Rows from block 5 of the encoder, named by matrix and row number. Rows with one number belong to one neuron. Each number is 128 + 32 x the weight over its row's rms, rounded and kept within 0 to 255. All counts start at 0. Numbers have three digits each. After the name is the row's rms in percent of the matrix's.
# fc1: MLP up (encoder.blocks.5.mlp.fc1.weight, 192x96), inputs 48-95
# fc2: MLP down (encoder.blocks.5.mlp.fc2.weight, 96x192, transposed), outputs 48-95
fc1.65 095:099161158124088153112131138150147038146091182132058157132109143098083127087128128106130154157143110171114103141121089123113112108103142191113121
fc1.66 094:159098152149129118133089084154125100081139148144084145161127117099174096136055087141134155146122131207135150080144117139082187109158091122147091
fc1.67 097:170118112035148086144151153164144158147161172154140109217094156103159127150086162135206140131138127126138135104133176158097095137047075145130117
fc1.68 027:098126117142124145107084187095081149130099065173089096164140124105142113128184181108071126158115110143106139132157181118077143156080094093078093
fc1.69 134:141107129117161145144134140084112121157147087143064131108138139143169110094111141172142104131067182095137124145064137138185156143159172084114223
fc1.70 046:113087141138158116131164101113142117133144177086072142112148182114110097140131141132105098118115116194129135150027091133088155114145110126183137
fc1.71 099:130141136136174106099139146178132104081180132085086154128101131096132151117166134127128135100091084173163166117145097111100095048086099143115133
fc1.74 085:109155141160152108138165118000141140132152162144170154112167183129152121149146117112096105180131134129097162134070169135129128150118071147091087
fc1.75 094:115132116086160131128099122133115166166132102127154130138157104153143105057123114185158161151130208202137130151171118106075129156113179177123086
fc1.76 087:145112166205122159151125129117068140115108126106111126107190143105122148072135157104122091123099187086113110118132124176117118058177154142136103
fc1.77 117:134127080151121110116150136123133153121173200152105129081090164132103166139146121108106141145152068097118121147100121069102119134055119120095059
fc1.78 103:129098186171078110094133137107097107115149122143125111110155131171129100052075102141180106128183141054180126128110177122160126127162107097073179
fc1.79 103:112144140073087124127130058081145063109116134092107142112125094132200121135105129148160153140130137174125133155121100172049106139108094067187169
fc1.80 111:109134173132133141152110098132069152154134208157095108113139136195157128092141099126121081127152101198130179187144093096078146138139199138102170
fc1.81 087:134120120073161128152126119190162148124138169114116113097085120104097126105157135072162163128105140172087130148111168136043117152102154108212062
fc1.82 094:113105135134126120138136128117112117135206083139161117131158160115099129145100131084125115134143128167097117102056063135141145142109112141135137
fc1.83 101:075086166134125167180107125101159114120148040150156159139111098159114118084073194110132130126161160117121080098076087093138141136108154175114088
fc1.84 103:112075127104136145079155108083119229086091172141142108151162103109141078177116175137066149118077147119097140112125145132077080143100120129118129
fc1.85 029:114112168170108117148080150110103197124103070143143142118137127104119080157191149139098145122131109126108145139116214117126138100069108155103080
fc1.86 075:139139199142101083123138121118144125170090113143131142147113129161105167114122139146074064144132134165134175084056102138154102140169088136136177
fc1.87 103:097153152136095128165146087083163140149157067130121101071126118143120150175145173127095130149147100120133140133146141163092146136138096113144124
fc1.88 102:133124179182122093130141121011099125129101091173109149129116174109122142150184126061135157153061109122101198138089143138145112082110093181120063
fc1.89 122:153105135075201135104156134156087135169132037109142099167147134120130160149119152111126110120149119072103057145138132155124136141130078137165122
fc1.90 110:132127151174097132090128112122099111130124208160059132104144141135101117127148132110108114122153079114132094150147101110088062123132105111097064
fc1.91 104:113189188048154129091161131182131153164111129099140107176093133165153137077121140107128152131103064152112144152125130143100148174098162183162160
fc1.92 104:125110149070142151127149165194145082104220095088108133114091131126131200087123203111130158171129096192102117121153167123071125186095186110159119
fc1.93 093:126173090096108115130162078137120081076143132130083185090134149081103151135116139150117124100117120146122115086120144170143077113148144135143119
fc1.94 028:163156146080154118114146091172135128150103179072147142066090120140122168125067086131182157103126163143135132103146089158153115132178149159165158
fc1.95 103:147179129105100088064148155145131137169089145117141116112083164124123119168139131096101034117132095123118127129103087178144169131138084105099133
fc1.96 108:114099142186109106122175159096109093158147161199086137090129149144042068107173132117134162119094122077100089101153147134150119078134061085098139
fc1.97 091:127142099168127142109116140113142053076118181124091138087105158096079119176152120127124158173138112196149120125163111198040111133137097137084134
fc1.98 088:173132067138119192154127110074120095154132083083124109080097119138154145162123121127145152132162105193148165072165171193141120119188071122138160
fc1.99 102:112149119192175146112113100211132159102143057151072124128152115135091146135144106149126140072126119125096132115130100140106133111135130155147092
fc1.100 090:111149184169099109105086066164181145084120047175133113113152160117110099133132091136097119059132126181132131124157097177073131135114104183074098
fc1.101 088:091085127082103086099098124180126166121098186128091087105125126109110090061149179166124116192146119114146177131163172128083117121067157165078138
fc1.102 105:127118144167106141178152067143110124138093000163079132144141086141133144147122150154106110126073215166128132114136122188133130113167112147133176
fc1.103 100:082189098166179132127145100144125146103152190121033120202158186113125096100136152126156207132151153121134153144197171124090115138085165168115100
fc1.104 118:120140140042094121134082148122147151128077237122096129084107131099128112100140122117127156136101066161108188148144110120121133143044127181107090
fc1.105 096:159060096151145139127143157198145186149183091138124098100115131193146122111172147139122147128076151129114122106160153204067146117130137042168107
fc1.106 109:130108107188174149129175142146163092126189048160172114140141120159120096136145152109120223179143106133133116136119141108103162109103092057119143
fc1.108 111:119085096151114115150106107191135166152117062194163104102164114205108119189112125134121088117179125112128061126107093181123107130101012126122103
fc1.109 083:106097161146118149169116160065079122098094115140084137107168126097112113162166105136108089113120118147105129168131123170167091091201063171141078
fc1.110 134:136161143072149116153078101042111124078118154110111152175144131113108135127112114115152145119105106138100178115125142157122095138168073106137138
fc1.111 155:157083154183151146022152124116097098097111117083112111156123166156134109129069135138116122167180194107129074125136138169092146102155148042128115
fc1.112 118:124107103062126119136118121117086115131208113081106133201095138115094118125141106146110093089112115119155094146081128158118143115131067070170139
fc1.113 063:164196165089144145084113089179119105143082088063114126168087116164135135121067087120124152134121157177123119069120074152148165184151095127092208
fc1.114 108:142140183161091127146144116115097064162110180082026122107113140139153142138138136110148040148118107139158115148133108159140119180146139162149100
fc1.115 106:116151118143137091129095098182140149088100128189212155129140116110150137153168140086117063196086155237141104128128142147095100111149145169119076
fc1.116 085:129145148155116139132117147182134119134116133137106139194150141090077107084175138107124185114102072149079104164133140122133112064114169200151115
fc1.117 100:154090136214080133087160156150124131137119060164081091061158123170168131154116132131141049105144124094123142109075097087151169134160132078146108
fc1.118 097:142135145108155179084101148217141123135090036079111108191105094154126139147106106111123122137103134115158091078108096149150175203125123139144186
fc1.119 098:123102107089131128134144121045111127113139158156132155138158098159084131109067128109072141211157075098117111089135146128121097112085139164119134
fc1.120 102:122143143169125162114117157175149135114107174120186142106086103123100110118150141114098159131128079173139143129160144105103106129053148190131048
fc1.121 099:103173126125149103062181128154173116132073092098126119110099167193112114140141091124130113158107128051137145117132233116085129119068168136121112
fc1.122 099:132128189174063162149145121121144166157064148169216103092140140197139137111119174146161136135141084087140162132145183140167108154127104193148130
fc1.123 092:132107144120081112136140160121130158136144092092127153176137125123122082095183099055098140119098020135120166157087110146132121122117144149168113
fc1.124 094:157110126113139168163116103163114058135095006129125148132099117101098109132129174129123132146119117144123126113137083144129109065176130160176113
fc1.125 095:148160135164138110048119130120077121129085201108127149120127109134108094180124092126129128096138135129106130089112115117125091081112091110110103
fc1.126 069:158200160125136127100156071145121077135114128084114123160106169147134176129058100080092157124095168167109129076127035161123156229107099111073188
fc1.127 085:144108098145149128186147121107121112064193132124176144158176155096137130114114145112120103111111135159087143116063084156164101153088135142109094
fc2.65 070:095072128072106176146104071127159150189087095139147161125119129146084086153088149136116130164124152085177179179150060135146128155110136169129090
fc2.66 138:154115070120076112128109116171174115149168123131064143134148098164134092121098092133102088104152072169164084149082171110144085139121130137111145
fc2.67 088:145163120120141149101162160054087107133128155132120133091135103118175154191127122195146159097115136151167071193176118154135170039160120107184128
fc2.68 006:138118146121198114128112069102054096177144084130129150123128116101101211142131110160117080149100094154118184166124195127138073123143136124128103
fc2.69 103:103102120091095159114124091099126118216145085160122163078142129180106110120137126157135123151161058112162164097129140165118145150081140118083103
fc2.70 021:104153123177112198140093092103081139131082123059226116085102146142096115091137145118148170132168127106124133159101108096127170169144083197103085
fc2.71 096:138121104123156132109069104156119158083130082128161100164053153122102121168148134158079174146167137142162187183142119113116154122109065147076138
fc2.74 064:104173102121075131126101150130086102092126066073199107078120172111117110095158121125166138116115111109139135101123174165098146142127083141130090
fc2.75 091:116155142194180103136152144156068106141148177149117170147167119085153168157121139106184152131074096144111109167156169175160053092078109173153120
fc2.76 084:140059153180134054125091157162085146154146084108128110105107144126100147092129165122129136139173084141142147105137160071095110133093154133123147
fc2.77 130:102082128215123123145177109159113182163109147101137149112181121088157143159107073165124098082195121144131161096194159130129111107103085127157112
fc2.78 090:118150081093076149097090179160154103124118115123156136109142170119107099109126171085116135116102138189108148113160127116134157190145105116092163
fc2.79 102:110143080115134196125130137118141091113156205086115150117186084169165147143138165120114098154090164122158072114102098141073170127125057067144161
fc2.80 116:092132157126102122157106136084152011096084079106160112100117102145100110134065126090144169126076150114087088123140096174112135133149148091146093
fc2.81 086:089141148176136188116139100049113165164108149108122059110123142136084205099151182097087194140144177090137065174117121155140175098106117108120052
fc2.82 071:148099087168083181130069126098126182147105073122159111116093149136075122109129126145158160078160170080118179122132110088185116138146079160109122
fc2.83 094:128146137116099141107149199114126122108100176090164125144155146106123110186103100101198179121140139179110160112132092139162132174102209139133169
fc2.84 112:187118115150169119139102131158118083136138091088121190162118124123032139179161074130148071125191112183142124126141162118077138168157127128116112
fc2.85 007:095132156100166064100127131119085109166099058096105161151110087086104175152135080154127097156114128165146156111159191124115073149108090190153126
fc2.86 074:083157137117181133127117122175101014147156112169171151165139192107174095112113078164142069101171153141129176152178115111126142106130111120127103
fc2.87 089:183121146114093190108122126154090149094139185090147139144146224100167149108139124108128095165119145138132175170159134183147179187147120141124083
fc2.88 087:096112119085128079106098103117098091151063070130113108104123164105137091129176152130124096140164081108160170087110139136096117112140047166117107
fc2.89 115:131106171177126102196128106118092134187189120147154124108169129112070182045123103150143083127095131108121128146121107128160122131113156171084081
fc2.90 104:122069140152091066181109130189124127145138163113096116126148161132117250107128198097114056159093130146153123141125138168172121158136132138131094
fc2.91 094:119115158088130150158128058059142158139111125143135161144135107106145079123087112147124115080182075076162128151090111145126131130123109134192109
fc2.92 085:101089131148132147164163122056151169177128115090084119107154151102113144134108157088054180169147180099147178174108078100128121123152150111186119
fc2.93 093:109146103080163070165090141180184125099133150100083046078166108135102098139102164117111159123116130077108152138133072129132131100103099114100127
fc2.94 006:165167132147105130101127192143201193081126186101104113173159158145166085099105183116137147110131150100121077092150055140112141122137114123104134
fc2.95 099:128103145152087141155166114231131108131204139121131108152150141142175149115136174174184126166135173143072165181076162133150136178147138089096147
fc2.96 103:145127146108137124061122087244133156125124052138089105156151149061056109110119132147135115086105058133183143105125101119159155174120097143107135
fc2.97 090:091112172118100160121119106131107152144175109122156139167119123163118123145106131185098120096095138065121140154149144110143134137197125130143100
fc2.98 092:137088156079174125098141152083082145183183204161146110141128176133132130162171149148104118157115152147086112121117157024089173090123066119137106
fc2.99 110:190074115171094073111151084172154139135096171167129155157141139117125135145102126101165108153145150182161108132149147134143103107113087129150153
fc2.100 108:144108107079146098149163131132120177094143118086067118174132078154125092167079121116086092127169159116147138117126147127162074171144070152145177
fc2.101 076:177081118106124142149131156145081103153111112075139131142111116146039111078123065098101127117097134106204034155136159161154124136129130146166103
fc2.102 114:155101128190129098110124095193151109123141137127134160165153130146161119144136138168054032106103126147119121123194126149145105132140131174144105
fc2.103 113:167145184089116067147125183115110136156144165116097164110133128081105149089085064131148097097111085201155136119133132121080142084105112077159084
fc2.104 113:151074169053107148152122060104130142151099079059146168127105109162089113132118135102075080130122140088210121127122139144146130154125134164108131
fc2.105 094:138134165160173144130122123130103105123100122149165105134121115091116161114149168195147147138135122063098183103156158102120126113112170093116153
fc2.106 116:120155117117153137125102150092151119104144127146062116054167162149085189129108121121135181062123138174159132105096155163123109099146106098167141
fc2.108 100:111142179163117135157127105083112083141145155211117164078143131152109176110083103095167112131144108202129095140128147099149100120113091117110072
fc2.109 064:135101117114142077053087143144105135102144097096169100108077176113113176104138181127148062131137093117139138063090164096124129169077054211097105
fc2.110 116:098166150086143124086175087160166107100104042128180168138132114141129073094137149112084104100110122183133158128085184126112127197118074070144101
fc2.111 131:101073140161139164118141087111173127121090039110122091090082167117088064152140122151097130143171075106124135103127131118128102144086116108091141
fc2.112 127:157152113135159205126141147096152135158110162148134106165181142163111167122146150128177103105156099105098091155162125126168161106126086094176110
fc2.113 024:169160122115145123149148168088174120163188160160088122171165157128157185120088137118118024129130167094115145132170116157145164119150071074124079
fc2.114 106:057138140120093139204112141137160126166135155139176101040155127135124130123180192104134103193083168101107138133121108083127173163153100171124140
fc2.115 124:117163151105128137188049125130134127078156106067116170098136131146124166176126163167141157141158125176108174093102112118113154090134107170170168
fc2.116 045:109098151093134118137095105052134154234107107164105155097135104083095119171107127156104092119124142123194113142093120137069091144111124145122105
fc2.117 087:090152145185097101147165137169159084113133098093112095133101139146094145151108128144134085134117105159088164126112151089122212130126182138147172
fc2.118 059:120126161157154134165115150067176093190167133165097155157122140150159219124098101133081093171133144130097155161139115100133171085140151123157067
fc2.119 104:106116140100133086156174124176101175057124061128105125088104133138064123109168143139167122085173102120165157152142149143131100143129117097070191
fc2.120 130:128079179119093091103116113107143114161117093132118132173138089158120125132098101083126150123179100094185187126104077178145066105173119151147076
fc2.121 103:104142119133130139116177100184145173170114175072048147192127133118124127065088124177126132174163084178113087119141132132146136156150127143158104
fc2.122 094:110132176095104095105098151144151093140155097149021145188121118148126161114162083148120090073096158116222114093126179190085079167106113072172139
fc2.123 046:126066136113165088125166110087105131142123090138148162079110120166084077133160141137095070145168108137164164116051152120082111130124089119145172
fc2.124 091:156115148101133197120117091100129107135098140152087115106155175153118145184166157103085146163167208114157142186123082106103132131115060168151112
fc2.125 110:094133174132159077154142088166126113139108176050062094116129135065160145110139120091191146120136123132087113130121141152150105139112113139050095
fc2.126 036:190154121165088135142148141119162117106169122127120132128146141074177128113090110090142046155124110076100191150170057131126156102161113083098107
fc2.127 043:154135107124090101123131123070120150134126065071175131083104137077137064116122136170130180136161138135123128082151106111130143178140096150058174