Weights of a small image VAE.
Model: 32-pixel images, encoder norm rmsnorm, encoder patch size [2, 2], encoder depths [2, 5, 5], encoder widths [48, 96, 192], decoder activation silu.
Training: normuon at rate 0.0089, 5400 steps, batches of 64.
Data: trained on photos with spoken descriptions (Open Images, Localized Narratives), 203450 training examples, 1.7 epochs.
Rows from block 0 of the decoder of a small image VAE, named by matrix and row number. Each number is 128 + 32 x the weight over its row's rms, rounded and kept within 0 to 255. All counts start at 0.
After each channel's rows are labels from the 100 images, of 14976, where the channel reaches its highest value: "patch colour" is the nearest of a few named colours to the mean colour under the peak. Only what is clearly more common there than usual is listed. The data: photos with spoken descriptions (Open Images, Localized Narratives).
# conv: 3x3 conv (decoder.mid.0.conv.weight, 96x96x3x3, each kernel summed), inputs 0-95

conv.50 [146 124 151 127  99 138 103 151 106 121  92  89 206  68 116 124 104 171  60 116 124 114 119 179 124 129 105 137 111 125  91  75 139  88 156 183  83 110 128 136 134 132 157 133  67 128 134 162 149 125 103  68 146 123 156  79 144 182 168 211 154 120 125 161 170 121 150 139  94 140 129 120 101 147  85 104  59 115 180 119  73 132 125 140 155 136 112 185 188 107 112 184 150 111 109 151]
patch colour: pink; white

conv.5 [148 122  83 133 150 167 152 173 105 173 204 112 142 160  93  90 140 139  82 203  74 164 133 116 118 179 188 103 127  91 152 130 147 140 140 120 120 107 158 112  75 159 147  99 114 157 156 130 136 144 141 131 107 121 135 106 169 159 101 142 119 135 170 150 158 129  94 147 123 119  93 156 140 161 133 129  80  99 130 224 209 161 151 106 105 191 132 107 146 125 131  46 154  97 138 135]
patch colour: white

conv.90 [124 143 175 130 124 120  71  92 155 175  58 158 122 131 193 110 132 153 150 151 127 109 164 111 113 144  80 151 139  81 117  94  97  82 141 137 157 131 130  70 132 118 115 149 126 143 109 146 167 108 119 173 113  63 164 103  96  98 164 159 111 158 108 158 136  94  65  86 146 163  87 159 134  80 109  98 121 139 116 131  77 115 152  57 140 149 115 105 152 193  91 175 157 206  96 141]
patch colour: white; pink

conv.45 [107 164 142 140 123 169 147  72 130 160 144 106 113 123 127 151 138  97 121 149  82 105 135 148 162  80 104  52 129  94 156 170 122 172 119 120  82 127 121 142 135 141 113 122 201 114  78 160 138 143 112 106 136 223 143 110 117 133  82 125 111 148 130 147 143 127  92  84  88 163 189 171  75 162 123 105 130 106  62 123 174 124 127 112  52  77 121  94 107  96 118 128 112 126 146 213]
patch colour: pink

conv.92 [105 142 112  84 125 154 189 113  96 116 127 127 119 191 150 167  90  77 167 113 108 152  96 189 157  70 153 105  98 133 145 201 137 125 156 165 137 130 115 104  91 137 129 108 194 126  93 107 141 158 140 135 148 115 151 177 142 146 131 125  91  94 121  93 185 122 154 133 157 102 148  84 107 193 161 109 125 170  54  87 113 142 107 159 106  57 129 135 150 131 149  82 147  99 162 194]
patch colour: grey; pink

conv.25 [167  94 155 143 151 146 140 107 109 131 139 159 128 135 171 159 131 155 106 194 101 152 176 182 155 107 128 152 169  93 213 186 181  79 118 112 116  73 125 115 134 165 141 104 156 110  81 128 149 107 149 178 110 156 138 130  54 143 157  87 101  87 125 127 117 135  95  78  92 164 129 110  33 125 152 130 142 130  49 145 132 123 114 135 104 141 151 159 186 134 129 118 132  94  93 121]
patch colour: grey

conv.77 [124 108 141 178  61 127 125  96  83 132  90 139 102  96 146 202 114 112 154  42 155  94  89 120 163 121  83 130 110 142 121 130 128 141  97 169 136 113  80 121 180 110 131 103 158 136  74 115 144 102 139 125 114  98 139 156 127 107 115 165 110 103 150 109 145 127 156 131 137  99 153  74 103 129 109 140 157 132 125  58  52 104 134 133 152  62 117 173  31 172 129 190 126 143 158 118]
patch colour: brown

conv.2 [105 118 116 122 176  93 161 159 117 145 115 143 104 125 109 137 155 109 151 133 121 208 109  98 118 133 128 156 145 123 129 234 102 162 104 102  99 135 127 160 147 134  90 168 137 118 113 123 133 107 103 143  87 116 100 125  95 144 111 112  57 147 145  89 132 161 151 141 116 116 122 187 151 196  48 122 113 120 148 138 180 138 116 110 110 152 111  59  34 127 106  64 108 194 140  98]
patch colour: brown

conv.89 [134 118 106 118 110  89  84 135 114 100 159  88 111 128 143 125 153  79 210 171 130 182  90 132 127 126 163 135 152 150 130 199 108 168  78 121 101 105 129 124 109 146 136 125 105 124 116 152 138  94  58 133 108 121 108 166 138 186  59  55  78 105 128  71 119  99 157 184 156 125 181  92 110  91 144 197 153 103 126 138 121 153 154 133 147 151 135  78 132  98 140 119  87 159 185 107]
patch colour: brown

conv.17 [ 74 159 158 103 100 160 139 160 107 101  88 118 115 133 139 146 160 102 120 115  78 106 114 163 153  97 160 134 165 145 144 126 139 128 117 165 122 122 157 163  17 181 180 117  57 163 177 146 146  92 133 168 117 145 118 107 165 147 109 119  80 143  93 134 166 177 118 127 127 159 197 165 111 147 121  79 102 111  76 149 176 175 110 172 125 122 154 146 192  90 170 104 116 123 120 153]
patch colour: white

conv.61 [194 117 148 144 193 150 137  81 106 145 147 113 156 167  79 161 118 119 102 144 148 154 146  91  98 123 122 128 149 111 109 116 140 102 144  69 128  62 119 166 206 141 133 113 143 129 106  93 141 163 158 192 124 120 140 120  92 142 140  84  91 115 166 129 109 101 128 110 124 115 130 113 110 187 147 146 167 128 128 159 133 146  96  90  74 140 133  54  20 110  96  76  93 141  79  94]
patch colour: brown

conv.53 [ 98  77 173 161  91 129 112 113 140 169 146 174  82 183 138 191 140 137 175 144 147 143 128 109 119 129 109 147 151 103 104 170 118  96 147 109 116 127 115  97 115 102 199  44 166 173 100 127 113  60 174 119 108 132 130 176 168 163  87  98  78  64  83 169 162 115 109 125 119 124 154 150  85 129 124 145 140  83 161 120 107 176 151 113 118 108 146 153 170  90 112  84 173 104  98 109]
patch colour: blue

conv.49 [138 181 119  47 115 120 113 128 134  56 119 166  92 143 124 134 170 112 114  71  56 116 130 114 160 160 150  86 140 126 173 213 117 153  98 176 178 170 168  94 175 113  51 138 109 144  74 114  99 118 111 123  93 119 135 142 105 128  81 170 118 119  87  57 117 186 123 168 197 140  92 141 123 123 106 166 141 159 112 117 129 114 153 118 124 146 119 115 144 111 136 107 119 142 137 141]
patch colour: pink; white

conv.47 [135 108  97 131 104  85  76 138 174 149 177 119 124 166 123  86 136  98 167 190 126  95 127 175 118 115 124 113  87 112 139  49 149 184 114 115 115 176  95  97 170 109  70 169 125 115 105 154 157  84 104  95 172 136 175 157 127 131 115 173 138 160 122 154  94 113 125 136 162 162 121 132 139 104 146 111  45  43 102 110  45 130 101 160 135 150 144 137 136 129  87 140 119 159 130 166]
patch colour: orange

conv.19 [172 155 136  87 136 151  99  32  84 114 136 132 150 175 107 103 172 117 113 107 137 134 167  68  99 140  88 104 167  93 110 150 111 108 136 102 130  99 118 150  97 131  95 110 163  99 141 172 134  99 126 171  44 113 144 105 115 157 128 144 126 167 130 101 139 156 143  89 130 122 112 146  64 121 130 125  84 112 124 199 162  73  87  81 110 141 187 106 148 116 164  55  66 120 103 134]
patch colour: pink

conv.6 [174 145 122 110 107 148 157 123  92 177 135 180 151  89 128  74 131 156  70 137 174 154  90 102 185 118 141  96 103 125 144 155 150  89 133 172 156 108 145 105 119 170 144  71 144 152 128 112 138 171 144 127 141 162 168 180 140 128 111  72 138  39 126 145 122  60 114 165 155 107 107 129 146 209 103 146 187 162 124 122 118 131 114  71 124 166 118  75  64 119 113 141 173 113 121 135]
patch colour: black

conv.41 [111 151 142 107 167 116  72 187 105 145 127  77 164  69  99 212 106 139 120 163 127 112 137 151 100 144 102 157 124 190 120 124  97 202 119  68  55 148  91 134 129 132 144  70  97 120 118 131 117 124 174 103 104 142 103  96 124 110  90 181  71 173 113 147 145 116 129 154  82 137 149 138 112  90 174 105 157 102 108 135  93 134 139 123 134  87  95 145  92 151 208 160 125 141 105 152]
patch colour: grey

conv.7 [155 156 125 120 156 134 131 164 112  64  95 121 122 150 158 150  43 131 139 172 143 145 143 195 127 107 142 141 127 170 242 112 151 127 134 105 100 140 112  81 143 131 109 122  94 122  97  73 153 119 104 152 145 142 124 124 155 102  66 132 161 117 132 105  94 137 133 103 156 119 173 127  90  77 131  83 165 168  73 146 156 147 126 173 156 114 154 185 135 168 142  65 151 113 145  59]
patch colour: grey

conv.66 [ 98 154 130  80 137 124 123 137 111 152 181 159  72 176 122 145 120 134 161  78 131 128 163 131 149  90 126 131 192 147 143  97  96 131  98  84 145 196 128 162  86 132 133 137 108 122  84 101 164 100 130 154 123 145 119 132 183 101  90 136 114  96 144 127 110  97 105 110 179 130  93 102 207  89 138 101 171 114  75 165 178 148 193 176  89 101 115 126 134 196 158 130 163 170  82  77]
patch colour: green

conv.82 [166 144  77 148 136 154 166 121 119 106 132 124 150 160 112 164  88 139 118  61 110  93 178 126 156  91 144 103 100  93 146 161 152 119 121 166 188 161 138 182 153 172  61 174 134 138 128  82 156 181  97 128 149  93 133  59 133 111 149 151  94 145 164 146 162 174 149  73  89 134  80 186 166 138 126  63 118 154  97 112 180 110 147 135 117 126 139 126  68 190 135 126 104 114 121 156]
patch colour: pink

conv.10 [110  90 171 123 123 130 112 146 133  86 141 141 122 109  96 156 170 150 135  49 142  83 123 113 102 107 153 105 130 204  74 146  59 158 139  98 116 116  95 179 117 143 116 124  95 169 179 162 125  76 113 101  98 111 109 136 141 108 128 107 121 135  38 112 111  99 150 171 102 112  99  95 115 114 173 190 157 100 164 140  74 169 132 159 167 162  90 120 195 182 142 152 101 138 100 127]
patch colour: grey

conv.93 [126 114  98 150 140 169 190 126  84 153 105 128 127 115  86 119 112 125  85 155 163 181  98  93 132 192 128  63 112 130 135 193 108  99 126 163 186 113 145 120 117 133 104 121 138 132 100  55 120 205 163 124 113 147 132 153 122 127 138 122 120  74 181 141  90 112 135 170 150  91 117 155 193 188 138 147 158 156  95 104 125 112 159  95 110 150 126  56  63 124  61 114 151 115 135 131]
patch colour: white

conv.1 [153 118  77 164 137 130 184 127 127 189 113 200 125 138 107 148 127 104  63 111 161 136 140 102 125 168 114 120 126 149 156 217 117 145 142 143 183 106 154 137 123 124  67  98 138 108  78 103  97 157 156  93 145 147 118 180  99 109 113 133 144  97 190 180  93 145 157 118 172 100  62 166 154 189 100 140 147 143 132 107 131 117 130  44 132 117 139 114 152 106  75 143 144 109 111 177]
patch colour: grey

conv.46 [ 90  82  93 109 101 131 117 102  88 103  84  80 130 212 119 137 102 139 141  75 113 149 147 147 135  96 124  65 137 115 130 138 127  44 118 155 130  72 132 155 126 164 159 176 131 146  45 126 160 136 113 194 127 202 140 130 176 138  91 128 142  80 134  73 129 108 145  94 180 118 118 121  95 134 129 168  85 126 158 149 153 118 135  93 168 168 130 130 145 112  92 113 129  80 149  79]
patch colour: grey

conv.68 [ 98 174 167  63 102 125 106  95  86 106 101 204 107 106 139  80 179 127 137 143  82 183 110 125 190 143  77 180 165 107 104 156 126 106 100 156  93 136 145 116  98 138 202 122 155  95 140 156 113  86 107 138  81  92 113 167 165 136 118 140 153  84 123 109 120  85  99 145 146 135 133 147 132  95  48 137 125 150 142 125 132 112 122 154 140 125 109  87 109 102 122 125 215 178 136  79]
patch colour: blue

conv.12 [136 146  67 114 190  91 133 142 127  98 126 111 192 106 101 107  74 161 106 154  89 155 139 152  73 133 105 117 115  98 169 215 128 136 151  95  85 170 148 139 138 178 132 146 154 114 119 134  94 119  85 103 144 131 122 160 103 115 147 146 146 121 107  93  94  65 172 151  39 124  73 132 124 142  94 134 114 125 202 150 132 126 100 114 158 175 108 153 128 203 165 121 172 157 140 134]
patch colour: grey

conv.94 [120 103 108  94  93 133 102 147 114 114 126 152 143 162 107 143 142 120 105 115 156 140 119 144 150 149 115  75  91 136 142 135 108 125  99  76  88 158 116 160 166 136  74  82 178  88 135 114 101  98 126  76  56 198 145 155 162 146  77 153 142 167 106 156 121 162 172 136  79 121 192 209 107 174  88 115 152  80 171  74 148 129 147  94 102 152 106  94 130  75  97  84 105 117 145 165]
patch colour: white; pink

conv.37 [173 154  94 112 103 113 139 120  83 109 157 141 169 157 120 129 139 144  90 107 147 161  92 111 161 178 161 115 169 117 104 112 130  92 151 201 119  71 141  57 100  67 125  83 148 156 118 138 109 123 161  93 153  99 146 129 155 175  81 170 178 142 148 116 144 104 155 152 164 158  75  65  93 136 156 153 176 111 170 151  94 136 191  97 154 174 143 173 150 102 125 152 176  99 106  99]
patch colour: black

conv.85 [125 180 156 166 147 106  96 156 178 126 111 147 147  75 122  72 138 134 123 103  94  97 147  71 158  94 161 139 127 125 126 189 107 155 118 139 113 178 138 143 145 158 150 104  86 143 154 116 113 161  98  73 143 124 101 120 162  91 151  88 169 120 139 143 135 131  64 122 132 142 110 125 131  85 117  95 179 113 160 137 234 106 120 188  69 115  88 114 141 120 146 173  90  49 152 171]
patch colour: grey

conv.60 [122 131 113 136 135  91 116  95 169  85 131 105  99 178 140 124 153 116 106 139 114 121 117 153 128 108 129  99  99 154 122  95 176 155 161 136 111 121 108 111 146 130 122 175  80 144 183 173 170  83 109  78 126  94 159 118  68 120 126 207 137 165  82  83 131 110 135 146 133 136 160  85  87 139 111 126  18 128 134  82  31 108  81 112 159 133 177 137 118 112 170 111 114 173 112 159]
patch colour: brown

conv.39 [149 112 136 155 162 131 193 107 131  89 195 113 108 164 114 114 141 174 136  82 180 120 158  84 122 108 191 116 137 124 112 221 123 109 139 138 175 147 116 164 144 125  49  66  70 165 111 128 112 155 147 171 106 156 107 138 126 130 152 113 133 148 157 115 154 163 131 123 161  56  87  99 136 116 144  97 155 148  95 156 173 165 154 156 144  85 163 138 123 158 129  59  82 122 112 109]
patch colour: pink

conv.55 [149 165 155 178 105 137 154 155 129 110 105 128 127 165 128 171  89  90 146 143 120 122 116  75  75 109 161 153 158  98 160 122 150 106 184 152 135 112 151  99 147 125 101  97 147 170 119 136 145 146 123  83 131 106 155 156 178 116  41 106 147 123 148 123 171 195 109 107 163 155 185  84  59  99 135  89 113 122 202 193 141 128 102 121 122 146 187 169  89  98 159  91  90 113 163 157]
patch colour: brown

conv.28 [ 82 156  89 130 127  88 154 159 188  89 149 125  96 159 114 124 173 142 138 101 109 103  94 125 123 129 176 115 134 111 138 218 170 151 103 164 172 185 155 136  87  89 172 170  76 151 143 160  94 127 111 102 188 107 139 103 163 145  79 168  99 111  90  74 176 136 132 177 120 132 133 122 163  97 123 187  79 152 137 132  87  91 121 136 137 148 156 134 150 109 197 104 136 148 167 161]
patch colour: grey

conv.59 [174 132 107 155 145 125  92 155 132 108 121  86 150 160 153 124  59 138 204 177 116 191 132 177 106 145 105 172 156 138 126 106 155 116 135  51 103 103 133 116 173 169 144  91 140  88 134 119 123 133 120 140  93 132 114 129 108 149 121 131 138 180 140 112 111  63 177 143 105  96  83  96 130 153 188  95 106 133 138 168 100  99  93 155 144 118 158 137  71 179 183  77 168 108 161  63]
patch colour: grey

conv.69 [173 194 130  98 120 117 126 163  62  91  99 118 134  90 139 117  89  86 142  91 124 128  89 153 143 148 160 134 135 129 131 213 127 151  93 136  78  78 128  85 116 180 106 102 143 119 115 122 132 148  79  99 100  76 117  79  79 151  81  87 116 185 193  86 169 156 143 151 133 160 122  69 124 138 146 156 171 133 115 187 155 136 127 112 117 117 147 175 109 115 185 148 146 126  89 170]
patch colour: grey